Rows from block 4 of the encoder of a small masked image model, named by matrix and row number. Rows with one number belong to one neuron. Each number is 500 + 40 x the weight over its row's rms, rounded and kept within 0 to 999. All counts start at 0. Numbers have three digits each.
After each neuron's rows are labels from the 100 images, of 14976, where the neuron reaches its highest value: "lies over" is the class under the peak. Only what is clearly more common there than usual is listed. The data: Sentinel-2 satellite tiles (TerraMesh). In brackets: how many of the 100.
# fc1: MLP up (encoder.blocks.4.mlp.fc1.weight, 1536x384), inputs 231-307
# fc2: MLP down (encoder.blocks.4.mlp.fc2.weight, 384x1536, transposed), outputs 231-307

fc1.214:456520576460470505471545571494476516517475473479493477549467454518467521483497408513488537481469480528577486464426539506466460446591505531523524521526610474513443486498489536447439490552473504488470494536469518478501487496507529585
fc2.214:510518443541549461456461488522446504439539461480447509509505594522546483529527461573532532480516530476468513457511506559481596474496514469482475518467481486503557542483560460504464472545427546496446471561521498449471531511463485435
lies over: clouds (36)

fc1.316:548507529459573510508513545541495481506450424500478514484511496443485541491484555502441551509504418580539451500529377550504500545478511463486479405522488499454529524458474554556523521449470560509500518466462513527478533492496537439
fc2.316:569569528475478520502560534544491422476521460478485533528488486549458571521502529548517462463490420449546422489507542456516506444574560512520439447550576511504582551470538575499498509454538435495503497537600498485495466508497466449
lies over: water (38)

fc1.86:494502508460503464498561488445477464468458517499546519466526451519509478526491493399449477566525479486515499510491501444464485465524467467575483471490562535453572486518468518509548515444549466444491516440481490581542502465557408527
fc2.86:442464537498506545557509553460472570472496459499493509532507472464561491504569494492477455492501533553510565522493458597499499533565509497502531586498512515463402425527496469506512510522450507532480546531403461483553487508549505533
lies over: snow or ice (62)

fc1.420:431393544503451563489519517463504527544439451513487465532495434558541516498459522461556437566494470564472553454497489457474493485526524535513487556471459531472445466483449491466486533531481510506522484508412470526512507508528517538
fc2.420:461481504567476545546433398567506536514524542518456493465524498548438542494448558499494459514497395531528559460510508512484566553549452515574500546524478486487493440507539507580469387478517532543499472477439490489504506510536487536
lies over: built area (29)

fc1.66:491469465543511447475529442518556464479498484526452485539477452434611506471482510447527499482475512474530518482514433499483494482424480508548475488475491518420508485491477477466450514591524622489478481458506498526496461431480478456
fc2.66:497517479511497505453506435488482444521504555459597496532477482524500439572517589492550490509487511453504565485529527535445513504471570473453423448485494492514571551471425457548499510480430571497535457382556516529401555472449530502
lies over: snow or ice (47)

fc1.553:550482482500474429494545430508522473425457490544435548494497426531548509538491431515465485466474440501424474461516533458440477477492498450511490513495447541389506491503484510485448522543494543545490466498516503539485485450527491564
fc2.553:480510533531468465566607466473441447498518507489485554527498503544479581497492497513470540486492441534558462505498460516467574532439519545530527501504437550484490552487505611408470561468473498516569481518516516508512635543502470485
lies over: clouds (37)

fc1.632:420538456476510443460505535493469535516521470466542509483511521530439494546518464528486491535552449546504517544510436512496480452553443486477466573476534502380521460511480510438544545548450487505466492582495492545497542476544478542
fc2.632:504500498504481394464556492565497452544435491452538539588433545515519510539516483501548467492513497509567498519530528488515501482544553520468499445459555518503532482526461455500504458499450459509574481535507518479414540376470482509
lies over: trees (53)

fc1.341:461463554507541449519542486461474520546432504570411487579486492485478566449469559423477484547475575463464571527461476517522513506504487506538457476491529490486435525500541515512497500498535575500518501490447450455532567511473509488
fc2.341:485520485548412488495520464562511493428519548510504545446504494474490540506503494532523594505502481517483469491510532508486522541462510500439503494433481637432584488504553524445481495474482537453431472453514468547420540518465564467
lies over: crops (42)

fc1.642:431485488479429485499562534561552494457533507447481535486575441523542472477532517557563392518505559455546553471559543503489498514454548516544512574483538548484519424479483535460473529539508462493457469560493486550484438419472444495
fc2.642:548464561513504488536542491430443545523481476550471530490484496465501566474510500430420463473491467581438451508523482574460521477595485550518504442519488512476467551495489481556497482440621486438529504458503488522573569563510520464
lies over: snow or ice (47)

fc1.364:532532519409521459469503485497542519498462492514474496511479455549557455576506541482451456524499541600471545453531580491483493564496513505494482473499522511523571512527477463553482485460453513477514512515512523521525568498537563495
fc2.364:455532510534495533510538544471470455424507500464479507476506483549457527470531448539562505477501439461510454514485368540470521437533474456512452474490482515510537529501531558479520514581507504505456467499487487480474423486462409565
lies over: snow or ice (50)

fc1.124:451523518484547508489524504475506511491483541502493534456500468563481469502506457492488499462499481546518420463480566584526512454559467425510464474422495503493479526470432513514511467527485464521517449443532502467503508531496464481
fc2.124:544540526472525529564544454519506435404508459515560528481492545498394534527460517529468481501517453413516510488532518462518512475464521486485504560508517507481561501499625542432485505523519564541458516553505506518475468496487510493
lies over: trees (45)

fc1.136:446535560456436425526498475531452534453500500526457444516423449520470510481503474507454508506546443547512500494424519492508452469565481519523466568503552459467454413561497556480493498570445528562430477580478481543523530419537434585
fc2.136:456493460475557515495518523445531470472479477507476527529485580505473527483471450463455488493502557494522457498513499567520556529539495546478466512528497486520529621487509494487507494446495471492526505566588524475470511453432453374
lies over: clouds (55)

fc1.171:517501517515527548475566510476498520537411495552568497526479496556510388458552477500382510501500553411498529477506468558476491565512501488560523439462535532414495526553453557474544480523473451477443514483475460530479456445500464502
fc2.171:528469470551528464480508554520528466449542516446421448497509592481489519511461479528495516510492610464561555497440474495542492495482473472501508585509478490520483477525614497401483524521506599492462523529521464497491469470463545485
lies over: crops (67)

fc1.144:472478522494465473531550516526471496462502517536576541462508452537492498529527488507483498485457448526562502544544501473551354475538538507491515589461490504518431481483437506457536542537486489475500544500436478542540500468528462586
fc2.144:548395529531501486518538467486560500537451558575494500465501443526569476408440485495563469513500511550444479487510527530461508487448514530505522481498503518504559546486453451568499494406548505433520473432554519498443499530458529475
lies over: trees (52)

fc1.46:452566539523465469505569438446496450539539532507551464560494448492534476517584544462452490556548556516492518488488529498465492534497525507540535500415555506521445435556461417483590447492526470488497443418494479531506424552471464557
fc2.46:483524517524431495453532505455475464532459506456573459498510474565567415495550473511499470473490495534472502545487474465514415573395490528533560489500511449503492522504498458529499546519512550520502509456475488486512517551537564558
lies over: snow or ice (63)

fc1.43:457471509482487465433520494532558544495448528519434501496500504472480472516543523445491478473515533517497585539504517523480502570440493518509472408447497473472532511493422486530544482484388459456526493483448476539455439437533547474
fc2.43:536547512473441510477475499523519554535492470521547512493485509468524469537518488522603531464525478427524453511502547432498564461514513462587466481459518493423536533487494584485518529517493495491507480515531498504574568450551499495
lies over: snow or ice (44)

fc1.587:494474472574611577445517499364488572542429523549466504480489483473544448452473525488465514531477581476499539549470482517489530560461477495519401519448513488516558510514516510521451506485604565526493507448505488520503458513452481463
fc2.587:489535508498497608540491489452517550443527462491485477494489473458545508511487526465493531482477543540499470467497509494485508508480457530497539568516478523549477516503447526418475514563589469583522488511476503486578441534532523436
lies over: built area (34); snow or ice (33)

fc1.712:462502541415472556525543527464467545509447430506478557485483487500484513437568540539470528515487452546494464512471452494555415523525470493574538516467478549527414479498503477515513526501513501567471535504385435474617543540491526544
fc2.712:526480543497584507510488401512530495495488507515453477576492441508501532510368470459444556525487578426532420521510539520501463546486456506487520425448543408516439498515525503562512437582515538516594529471509482517541497467508500482
lies over: snow or ice (36)

fc1.448:559482495467411429518487512569515481445510494551488513541476467490436422517495435509491508509526459467502448520536504441468486457597509458464530564516518515503536398545555475498495525566482501498481552472476544500524496464566450533
fc2.448:450486514539412505479522496458485582515418521504491512462512473517517538453526518516507484489500530508462527481477460435488577535511480540508476380542445526492535542499450522543500468502473449482493478569448472474511563512481582439
lies over: trees (55)

fc1.110:475540438584519497451489518494507506500503516501516482530515495541534581575520544557478541494488486523408478504489453500518509550496543491464413544486466505486465529511563492510492497499457531550496502569480493500419614513447438526
fc2.110:514410539473430554530573530449541517489464489506542520473522525415482460428470432423557526496495520458540467487482528516513450456430490512502590445495491572466529559493458535457496557454573472478498478484529521501571428495525578436
lies over: built area (25)

fc1.443:453465479470410472516487478508528486499501428614446504528542495552442519542564528568455425472516494513482593492498508422529494513579527468551513548498444538464499473500482562483518488490539524501423503523447447479533586490583460588
fc2.443:554493479564451496477511541483513503534462510489533496465480565489516520510508484544554500467498537488540533512510515387535503530518472476543556540471523497491472472499553446470509526481513503539516514567519490502603476472500542531
lies over: water (36)

fc1.176:508587450610512479448508535488457519511528507477528506487489509493552519552531481547507543496489570480466483551508548478530555524511570503480465555457425445475419515520549494461514477541468479531505516554488491549453566608443444572
fc2.176:505412495441475537523539522507512540513462500480526486476544560451439529498458489439548522522508517498556495470491434523510450471435457446436537512525492551513578522491505498437507570511495462523513502499489532473582480409546544487
lies over: built area (25)

fc1.161:479561500442495453506504486545476474458572454481473511542508493522473453567495522502454491444515508549547520518510504548548503523532572475505522500525526504529437514498398447495475458500501488502528509533486474512546559430509391625
fc2.161:529513513525493444527536531433455504538508443505557472488547539415551501533537460495440501423501512507475481471495525516455552554470483495536518410461505500525494456493533536424508574502521484473518469551537486475530461537509561518
lies over: water (42)

fc1.187:508471489555538539458532542420514556527485539596464428546488505460588494410476580435496518516534602472504548504426505512500500579409481528494473530466508537459489463540461505513458525433567490499456505497549439491516471504454528481
fc2.187:502531504484510537530525486473500529486541533549502486451500435466481504491487546449500551499492524517548488493456449570482499581458455517419543551518473532532500459518527477495478474517616520547523515517476421503600470530502570558
lies over: built area (28)

fc1.15:505424502540565513481528603432489464468486494613421506464529532478554546468514600474491459440500529497527507523487474528542475501481517540461533476459524508565482538483501449552511502432589498432540521494501463459507538469457413480
fc2.15:468501520535466547505600581500459476487531470506411516493521515552528545492505591534516432484540500513515527480464567459522564487591520499517438532526510580501507568508506538498529515415563512531471498520495489459503475567475514414
lies over: crops (51)

fc1.625:393467531515517495406544535428448571493546547557494465497465467503500513472530495485518444522556495495526452522482526449529482535507474521532531510391514499549522400549528477500477482497456494485497559531478480521536591385481470491
fc2.625:531439465490504520504554486549496413498520513465510501439533527519529563527443571524498556473487467549454525466504491509494535521458545518418473392530427504432532570489451543481473530459558545494526453464550499475456443596448606456
lies over: crops (73)

fc1.379:499536573527546502501503505489486525484441456580428535482464546577472492511482451502421532502486458460483530494507438400511517553503498520534448501494573501416526458490544485508505481462536563499404512491488513475540511448422509523
fc2.379:439469508465439506467388514466520458578495495525418504497473445537489514482443497502518547506465518556463497536477448443516557452549452529585408527596472507500513540434469532603503530476491499441525562530486524530500603458517477457
lies over: clouds (92)

fc1.401:404498463466482505484500500479559538454500489455591543518540556461495503487462525472526506537536572440581454484572460510507526484566492424501481508496482577460405490466514540508472543502443513484437521548507529520630560446564514483
fc2.401:551539493546542412464454446490507518549509463558496476539494495425478536529504502423534513475537538484440508499479516525492539463445476491493492421507533476460426492494550476485513525521538573470585472441544491522564543481516529467
lies over: trees (41)

fc1.88:512519505469533518512517499459507536474468481553500530420502498433567505534510548521510539523489548524583509485504505509491498541426473486482478529507436552541505518507433522433474499500579435572486513491477494514510456471512435551
fc2.88:517444478524589483456540500540535459542504552511497502471440555517466486464507433494467398507496490504442483505489513548520547499483501541466549444506522502544488534471489487517478522449448489440507506524536508501423559497460549397
lies over: built area (41)

fc1.577:397461472454458526494548547510493442446501449494511531535537493561552469511537478506546520514518582471557440482495583558451459534452512455517528480432565543550522565508466514470522510508536464520451493456473468488487502434460514494
fc2.577:476479499506492558521568555539490410515485501425512504516520477581487481494418532523522606513488581477531500525520492462516552509503513507497410480490452563546535547476474580572509516477479520555476524565467529481535523466413523490
lies over: water (29)

fc1.308:485476514428449539529534498445449490491479502451495481547510437496486439482527500504539486527564430519585454462570556416472480420525481491560476541447517488499492505523508476461564471601492515507445475480486513513426505494482525559
fc2.308:536452526570489507462553543528455509543503494510512498485481524459542508444545535484475435488521477461413495531499487528492494541523528520525535410467518503470490492522534486485535509432514500372503519474504507533486535512475520432
lies over: water (34)

fc1.313:437431551521447512516549544484528541475491494544472534483500487543492510517544588405493506478484511506512491497522506420478471440486446488513529472454542571496508475479460478510500514483555518509471485450498498553516585436554491500
fc2.313:498513469432581512476515516545469463468536508517563484511520473518508474526518518531445453530492472515464593500507397583477450557518492489445447502495472490544525472491452523489509496476417485463495503517451508477474448482497485578
lies over: crops (55)

fc1.22:503523533493514541475516497468450525512414573513440492443475451564529464446542498523500498514525472488469437483469510470481450521566468466525424488466492509510521543519515549531486523502575428469492443471486520479512533493495504461
fc2.22:508465503439540503538495448450521470478527543421498455538487460481506502490466464462543529532480539547525453503460490547486518460498443570489526502510578430565541541503508459521505467561477419436511483465535509478434461503505497518
lies over: clouds (81)