Rows from block 11 of the encoder of a small masked image model, named by matrix and row number. Rows with one number belong to one neuron. Each number is 128 + 32 x the weight over its row's rms, rounded and kept within 0 to 255. All counts start at 0. Numbers have three digits each. After the name is the row's rms in percent of the matrix's.
After each neuron's rows are labels from the 100 images, of 14976, where the neuron reaches its highest value: "strongest on" is what is common among them; "lies over" is the class under the peak. Only what is clearly more common there than usual is listed. The data: Sentinel-2 satellite tiles (TerraMesh).
# fc1: MLP up (encoder.blocks.11.mlp.fc1.weight, 1536x384), inputs 128-191
# fc2: MLP down (encoder.blocks.11.mlp.fc2.weight, 384x1536, transposed), outputs 128-191

fc1.214 163:131113070199133123144143133146098140121085124152092122122103198157104124128123238102094139179072112133160137127151155115108088113125127132115111104169114137102153089166110126118143123194156153
fc2.214 166:131128124104160148154081159090050109147123094102110095114115122160148161143087095137189153107150100126179129170093150138147155120111176155142205121174137137129126148142104134127113165090142164
strongest on: bare ground; main land cover: rangeland
lies over: rangeland

fc1.242 159:163132109121158123073054086138133081159088125116152141150095182168098183084112158117146116120101062127121125128085130120108121181143134154161079147196167109091169074160091076060136114165178146
fc2.242 164:121132117105133075156109133093118135150148132118076099118124159171213080126095096094188133093185112097088133134124168099160133144119174134142113112167134095116121140077137132113176135140151141
strongest on: bare ground
lies over: water

fc1.756 176:152115128105156136167166150119113119188086160164091109137070184088158139125123163189133086142193185155138125147100142151149105117128151121145073056095117181098105147174116101116151114159136192
fc2.756 195:176146093177144126140137098126138171095139092135151145152173137117076129057147159045111135210090053137116117133147128131110080107123095112121094112138175112179141136155128113110148090152129102
strongest on: main land cover: water; flooded vegetation
lies over: water

fc1.195 158:113141067156213114113138110129126112151117172122079144129133091146121120132090145142173121198155127111124140183104088107126113152147148075119090118111177162152145076181114065072232113152138181
fc2.195 161:124163085127117108124077083105141151124130075134152160118156166138189141100117114091137112160108068199140135166151160124128156132097105162123193118171209109111106153175127168099101165159132119
strongest on: crops; main land cover: crops
lies over: crops

fc1.31 146:157135126085206083118188154144147187101093169153134127102143138128109138129117118114135157155069138154117185131098131128149099110151125084106078123158130149118203093160082064164124131130166208
fc2.31 159:206099142116135127131081161152099105150135114091043196091107074079094164143127138134111164128187161115132177173124111080146158088099132123099084146144088110136134091132166216137133137148142078
strongest on: bare ground; main land cover: bare ground; main land cover: rangeland
lies over: bare ground

fc1.499 144:118083140132144063094136119121099117124137156078109130102098078125144129117059151118201126172120114091130153144092104143137163144125142080127093101090152158167152065126115118100209121153161202
fc2.499 160:146158122136138163108112147129122168117078067174174065131125145149136137130124132157157103139129102150120134134176138102136100162121106146124157140188156140079127161139123139126138110145133143
strongest on: crops; built area; main land cover: crops
lies over: crops

fc1.638 061:136114106069086116119148182131077151134135138159103174114126133155081060078201126087171099148141165135120140129119080200102139153125074164102164134110176104082126067114163172170177208090141125
fc2.638 059:082130111217113162129090088066142155132120073084132055106114137130168175148086128160102170112088069130127129113175166122137073139116139119135061156094140156149101164165107100138096061130085150
strongest on: snow or ice; main land cover: snow or ice
lies over: snow or ice

fc1.300 059:111111186153106154148143098203189139079124129138167151152103161110101107125114219109121112124130125159092163148091139113118171129131162130161130119181131135161105066163113108144136127105179141
fc2.300 061:102127119107106087143107168134115108165110101135152128125217114161134110141100127160104142102079095160160142081136123129146146145143139142109097131124125132132128211080159115127094111123102174
strongest on: snow or ice; main land cover: snow or ice
lies over: snow or ice

fc1.634 052:131153102157160164094127112134127133111113117185074065059101161193078127196150162140128118086174137150105103106088140115072140109096146124184120135133118111102134122125165113152113148180114105
fc2.634 046:052117112138073128142103154101124117177155118100168177117136152126161136126162096101136149131104109139132125129171135158123145117132132109118110143094145175155124141085068111126112037118101158
strongest on: main land cover: water
lies over: water

fc1.395 153:158133108091165108156143126175181156147089197144156111088147122137145125127077125132158120180049128136131190133098138129132084167152144046067099118129132087146158042154063075151122113158155190
fc2.395 140:202090158102137109109112142192139174133098082080077201109108085098086163120123145107120175164165109107146166155108152089152154147137111114107084167158106121118151060146171181123178085148138096
strongest on: bare ground; main land cover: rangeland; main land cover: bare ground
lies over: rangeland; bare ground

fc1.141 169:119089108116156089147124157114118132141088158119081127148112140107168100127132099195224106154167170091093116144107186152128131152154134088164099097161150145100113077134114064119195087132155185
fc2.141 166:155141088171131142098103051136161155096116071140168177127154144133095135044153138089097125119085080160151138181150119118091114152097099152116163126140172124126119150176147163123113132166124106
strongest on: main land cover: water
lies over: water

fc1.221 056:187167140120185154116090223118113122125153086138111102126125079151163176070155133093160156125160165071150138116149131039090164153081135087137083127101110123108102135157176122161097160164139129
fc2.221 047:071130135152112198154160091102132132143140121125145168123101159104131092182077124155103118136129164170081130108136088157107101070156087119136121121136128119183122096121074111131133122116077077
strongest on: main land cover: trees
lies over: trees

fc1.28 143:181144131092150093139214118192178155082092188159137145069138150133149161076147134177121138158100119158123185124120126102144088109132134112099108117137126111154174121146063078139112127147174147
fc2.28 145:200097143093132138150100142155137111170143136052081171119111109107091133148117157079120171159155101145157148167101129099124180160126103158116058166149078098104170081153154195116149112167130111
strongest on: main land cover: rangeland; main land cover: bare ground
lies over: rangeland; bare ground

fc1.41 136:101147173099128124118109136161141139154165120140166108122203078147094088072086122106166158149112096166127120145205123155153138172133088092122191162097138109151086081117106120142155100115129121
fc2.41 125:106149120145062125128148122141122109099150158172147111143140080154120081102126064083167150144146060078084117087122102139130142083104131104136118137159113100157116078140130132178087122120097103
strongest on: snow or ice; bare ground; main land cover: snow or ice
lies over: snow or ice

fc1.407 160:155142060095130123099073131112093139084136056141168102127092130123082084068136101091107094114146151076108152113089106110196134062104136157116172124083138171188095186104097137147145151163139104
fc2.407 126:149193178133140169082056123121132099132129091114127151101143122127170110115133108181185146108189128097088140154136167113185152158123156177113170082162125132122062143134158139147138124075160193
strongest on: clouds; trees; main land cover: trees
lies over: clouds

fc1.237 171:043152100118163108148161080106171126067074149130144089138141097123114075103122134132143118170145162147148141163110103073113135143085135121132150101094161190165135118164124101165160129125139155
fc2.237 195:140070078124137089130095160155132099152198134122099134120123155133138227129173085192094135089109124118151117117115121153090151121144141089139120127104141148122140158108081119116151167152141100
strongest on: clouds; main land cover: trees; main land cover: water
lies over: trees; water

fc1.384 153:194141143070146123120212149166083178097073132170149118067132136122093165131111134150117083147124142158130182148087098155123142069156114094057112101157158139152144160125071081139129168154163173
fc2.384 149:179087178112124135141131141125140110155123116071123149140109102085110158139160133135101143114144068139143119187083110125103160142129089158139036148124092120100138132164135185121174145156104123
strongest on: main land cover: rangeland; main land cover: bare ground
lies over: rangeland; bare ground

fc1.610 152:087143155171168075151141156136138161176152157156136133165173123101148109109155120154089183127150079069154120146148144096116139155164133108162108124240113096111134132089150161127069128119133143
fc2.610 169:150114126113135136104133160126152160142160078093159116154103214116143154164164083118139176203119061176135108137134170113106118126205095120143120088191070088074151152131126135150176180142153100
strongest on: main land cover: trees
lies over: trees

fc1.443 058:128150114110195159117101182129087150178108160082103095101140124189161185096116109152117132058076125139126149108100149065060102155062104123151125108138076151127159215122164122093107187171112134
fc2.443 057:143132150143145113127150101151130118133141140171193159129104154096127078142098130131137126131135154133098130153106085139133127123128114139130153102173135104179128051083073163154143117114149139
strongest on: main land cover: snow or ice
lies over: snow or ice

fc1.594 063:103155076114161101134084157140110181146112131128120065120189109157159118133099136123105121116112141062135149153173111121095092103068092189126132056104089134124110211122125120106132130102105161
fc2.594 070:127129125135144130108150100107140128135118147089122155138058169132105136082102127086159139116123124157107133131104117146130093160140134073149101140144115091170149066112074146128151135134128094
strongest on: clouds; main land cover: trees
lies over: clouds

fc1.327 143:070094203163169116150182118186143127065065176139094042131147080091110156107146144108150108133071144176164122191130099152064121078069085110143144143099115098160093120106155123165136159136151128
fc2.327 131:119137197160172141148185132136114124119107126109120081123150101100127131112147118118110098122117180145145127117138130150092128068100114136125144138103132155123079163125156103150132142111119143
strongest on: main land cover: water
lies over: water

fc1.609 154:175113123077144106120123095147096168129090115122142116083151221190108115120130146113167096112173121181120177121144157178139123125165088094071159090180161138110134151131067127107193141156158138
fc2.609 131:142122153075108050097188122138114129145124138127136176143064153083130112114129126105129147096113021156120107115109078172081116123198121100131055129165150170145125163128091082186161184139092170
strongest on: main land cover: rangeland; bare ground
lies over: rangeland

fc1.736 154:160156117075119139101082155111095170115164078149171103092135089128090103101140130062136092101167142123144149133074090152196144083065149185115154109080149162175102172096111121109101179149134116
fc2.736 118:123172152102144130141084121106110129138146121142091186103103092153172125132111109186146165131159171082055144127099183087214164173128201119110178108172140122159111089158190150133110099081162170
strongest on: clouds; main land cover: crops
lies over: clouds

fc1.160 167:172134098147161085103082158129115090189153122142127148148148157148115189136145155057147101119096187199155113151160077189133154084089116125139104111052149137153092156140124092090144184164156135
fc2.160 166:042188119084141102127132102152154146087145116085152144117135092155131086075133131174097127100152168115118123159106182143141064141072123157116179130093142153167150142144174140146111062079119161
strongest on: clouds
lies over: clouds

fc1.707 051:192066148162091152098174119102188123119097081102057117110154090097160084150125106119084164108154155131111154176178129147000122145162083126181130081154110136171114134093114085124115133078168139
fc2.707 044:070133004107116103113128192100129145144124129136255173132109128143178139130125130125135122134066094126105145119118140159198164142118115137150104127123145123125122130150111120133141164114112116
strongest on: main land cover: snow or ice; main land cover: built area
lies over: snow or ice; built area

fc1.589 075:139117152132187129107162128134117133137137162121081129120147189172097151058102182071159073139159147136147144163079209123072176135118125177082111124084143142122141125172113086082169166194198214
fc2.589 075:104111067122114043152078125099168140094102110134250135120121149136133105202157106171114170107108131104134134095114122170176126149147151074126173174155113129142155175055153137084103126104070077
strongest on: main land cover: snow or ice
lies over: snow or ice

fc1.643 063:142123093147133129124024155079108131099110099115150058142155139177142127128102133167094118125111152098154134102217163086104125102123113127120163140143102156140139205126186109117093090142160109
fc2.643 072:156121139102158151104165137134151115124132161129145182137088148120082130116123130106154121120145174137143123144095108149131120171122126086147128107129130075140133039132081155134161153120128127
strongest on: clouds; main land cover: trees
lies over: clouds

fc1.723 162:148128123113161131108147149074109104169096173138145095139085177093157099151095161176128090133181185136153114143112132114116111134105098076135105086141122147115096147162093096112139132183173201
fc2.723 141:161161122192160122114094059113119180125164115167186145148186143143123119104180162078096099156083070140145123165104110135099117130096141162131070099108215142157122150179129119087109184133125141
strongest on: main land cover: water
lies over: water

fc1.520 060:122123033156092129139128178086141097121132089073119164090146085100165138137054087093173152115124141113104128091177099200112080097107122067104133123129111154208149143128135132085061127114157123
fc2.520 056:169129200123158164118115107117138135126146146188152065129111132088133133125138142133106147136145178112127123201129155082140141133155094133145157096143133107062123069119104127153172191126139118
strongest on: snow or ice; main land cover: snow or ice
lies over: snow or ice

fc1.374 057:156092127132135138103152151188106096134142090198138136119132133155159142143158147126132125148149147090171115175083158131076169181150161094106118116124188117111121141136155129138155102079138105
fc2.374 052:084148115160098157154124175033118145137193148058083067115132128110148107168120136192137113135108105178097122107167123167113131103144110183128123179112114203113128159142170086115087128141092131
strongest on: main land cover: snow or ice
lies over: snow or ice

fc1.603 073:171141102182083137147122141075161187128131105157118072133153107203111130118074170086117161106060158091147120126138136106119078100113119103140143101144166178154113202104157097104119153112110148
fc2.603 076:102133145060142170112121090134109118142122148058138130129109170064084122108150117109146117119140163179103122172109094134107143127117112164137086139105085096133079059136093173141169146132164072
strongest on: clouds
lies over: clouds