A small masked image model, trained from scratch: encoder layers 14.
Rows from block 13 of the encoder of a small masked image model, named by matrix and row number. Rows with one number belong to one neuron. Each number is 128 + 24 x the weight over its row's rms, rounded and kept within 0 to 255. All counts start at 0.
After each neuron's rows are labels from the 100 images, of 14976, where the neuron reaches its highest value: "lies over" is the class under the peak. Only what is clearly more common there than usual is listed. The data: Sentinel-2 satellite tiles (TerraMesh).
# fc1: MLP up (encoder.blocks.13.mlp.fc1.weight, 1536x384), inputs 245-279
# fc2: MLP down (encoder.blocks.13.mlp.fc2.weight, 384x1536, transposed), outputs 245-279

fc1.748 [143 143 102 154 155 145  96 138 125 120 122 128 137 109  95 147 110 106 138 143 169 118 142 121 133 159 100  91 161 152 142  86 113 110 127]
fc2.748 [106 130 123 108 209 129  88 114 107 119 111 148 129 158  98 155 125 128 157  91 114 145 129 131 142 152 142 141  97 133 128  88  99 146 119]
lies over: trees

fc1.410 [133 116  88 123 156 138 168 117  90 167 111 119  91  99 115 136 130 124 119 148 140 102 104 137 120 162 137 121 108 160 120 114 111 130 111]
fc2.410 [132 133 140 114 194 129 111 113 127  98 110 141 134 165 146 185 130 134 150 103 137 146 134 127 130 143 117 149 109 154 138 111 111 152 156]
lies over: snow or ice

fc1.645 [126 157 151 110 157 101 132 103 116 105 136  92 127 117 144 117 138 134 127 117  54 109 108 114 164 148  86 181 126 102 142 149 133 124 127]
fc2.645 [135 119  96 131 111 134 155 141 110 121 144 142 143 145 109 171 147 132 115 109 149 121 133 128 123 124 120  87 145 158 131 135 123 133 136]
lies over: water

fc1.458 [115 122 126 130 153 139 108 104 111 122 164 154 149 140 163 105  90 144  78 118 141 124 108 126 175  97 102 162 114 139 155 106 142  93 132]
fc2.458 [101 141 129 134 149 102 128 143  96 112 149 151 119 156 148 164 132 135 118 132 155 101 116 128 140 105 107 124  97 139 118 123 146 115 153]
lies over: water

fc1.484 [133 134 100 144 111  80 138 157 144 109 152 143 115 140 123  88 117 112 175 143 125 134 113 126 108 103 163 116 126  86 105  83 126 158 128]
fc2.484 [161 112 125 121 131 131  99 107 143 156 187 128 121 119 138 121 132 128 103 136  60 160 133 119 151 158 142 145 113 180 155  99 120 123 152]
lies over: trees

fc1.131 [137 143 140 137 101 169 130 123 114 174 149 113 143 101 136 103  97 145 109 149 170 134 153  90 127 145 145 124 129 140 144 140 133 118  96]
fc2.131 [151 139 121 141 102 121 111 118 185 156 104 109 119 144 107  77 124 126 110 117  76 120 121 107  94 124 114 148 157 118 126 119 150 130 131]
lies over: built area

fc1.381 [132  92 112 125 112 148 175 109 143 108  92 165 124 124 118 128 160 158 104  91 169 160 152 120  83  96 135  77 123 167  80 121 106 159  87]
fc2.381 [144 154 126 128  84 140  99 136 146 113 130 137 154 109 150 111 142 121 115 170 142 122 138 135 132  91 126 149 142 102 121 116  61  84 129]
lies over: snow or ice

fc1.601 [119 113 125  87 110 132 118 144 148 149 143 127 139 125 138  99  92 118 103 160  86 120 120  64 150 142 128 142 168  57 110 153 148 101 132]
fc2.601 [105 114 136 149  73 108 164 122 107 147 121 114 136 113 144 143 135 123 100 107 119  89 111 129 124 113 129 129 128 160 145 167 118  88 131]
lies over: built area

fc1.467 [130 165 129 176 119 111 149 127 131 111 110 171 113  89 105 138 160 125 123 145 157 145 153 102 105 104 151 117 129 108 153 151 133  60 113]
fc2.467 [107 101 145 128 109 138 138 106 115 155 136  98 160 156 141 171 130 133 152 164 122 172 104 144 133 112 113 192  83 110 118 186 117 160 132]
lies over: built area

fc1.119 [ 89 107 124 153 158 118 120 133 158 122 147 140 117 132  71 118 144 133 122 127 149 105 140 140 105 145 141  79 114 104 126 121 118  99  63]
fc2.119 [ 98 142  97 102 137 132 162 136 142 101 137 166 133 121 154 112 121 150 157 138  91 155 112 101 141  94 121 146 109 120 138 121 164 108 142]
lies over: snow or ice

fc1.296 [101 101 104 188 131 112 136 123 130 107 124 142 142 140 144 104 155 155 147 126 111 143 138 160 132 105  77 142 118 118 149  86 120 133 117]
fc2.296 [175 124 148 134 127 121 186 144 175 145 147 119  99 107 133 129 136 120  98 143 137 142 129 120 129 124 138  82 135 128 110 144 138 106 121]
lies over: built area

fc1.660 [163 138 112 169 108 152 120 125 161 142 140 178 116 142 124 143 142 108 128 104 129 156 140 172 142 118 140 101 128 152 118  83  94 185 101]
fc2.660 [159 112  96 113 189 139 147 140 120  66  68 114 112 117 119 123 128 122 112 129 117 109 128 131 140 106 144 111 122 144 135  82  87 119 165]
lies over: trees

fc1.126 [125 150 141 127 191 172 113 131 117 145 137 127  95 130  92 148 161 140 132 167 136 132 118 164 115 186 127  95 106 124 108  98 102  86  99]
fc2.126 [121 106 121 119 238 140  77 112 109 154 117 125 125 170 126 149 120 127 143 102 160 130 143 142 133 159 117 132 152 137 147  94 132 151 140]
lies over: trees

fc1.167 [ 75 145 137 154 129 161 124 207 116 148 156 119 176 152 163  90 143 145 126 116 118 113 138 153 163 126 144 145 167 107 103 127 109 106 115]
fc2.167 [109 131 100 118  87 148 152 137 117 117 111 100 132 109 133  46 111 121 133 116 130 114 134 119 141  91 122 100 154 144 131 140 202 119 133]
lies over: built area

fc1.83 [106 125 169 153 143 154 115 136  92  91  88 124 155 109 165 112 110 163 118 162 129 130 126 156 136 110 106  77 192 130 118  83 111 150  66]
fc2.83 [124 120 107 150 166 114 117 115 116 162 135 123 102 136 115 154 131 122 141  78 175  92 137 128 135 146 124 116 106 132 125 138 151 110  86]
lies over: built area

fc1.718 [127 142 135 120  93 147 117 117 100 124 112  92 145 104 130 138  84  85 135 172 120 115 120 107 125 137 130 128 169  94 124  96 142 102 139]
fc2.718 [112 120  99 137 123 124 185 147  90 103 119 112 177 116 135 137 131 133 122  79 147  82 129 123 127 114 125 108 145 143 126 162 150 138 101]
lies over: built area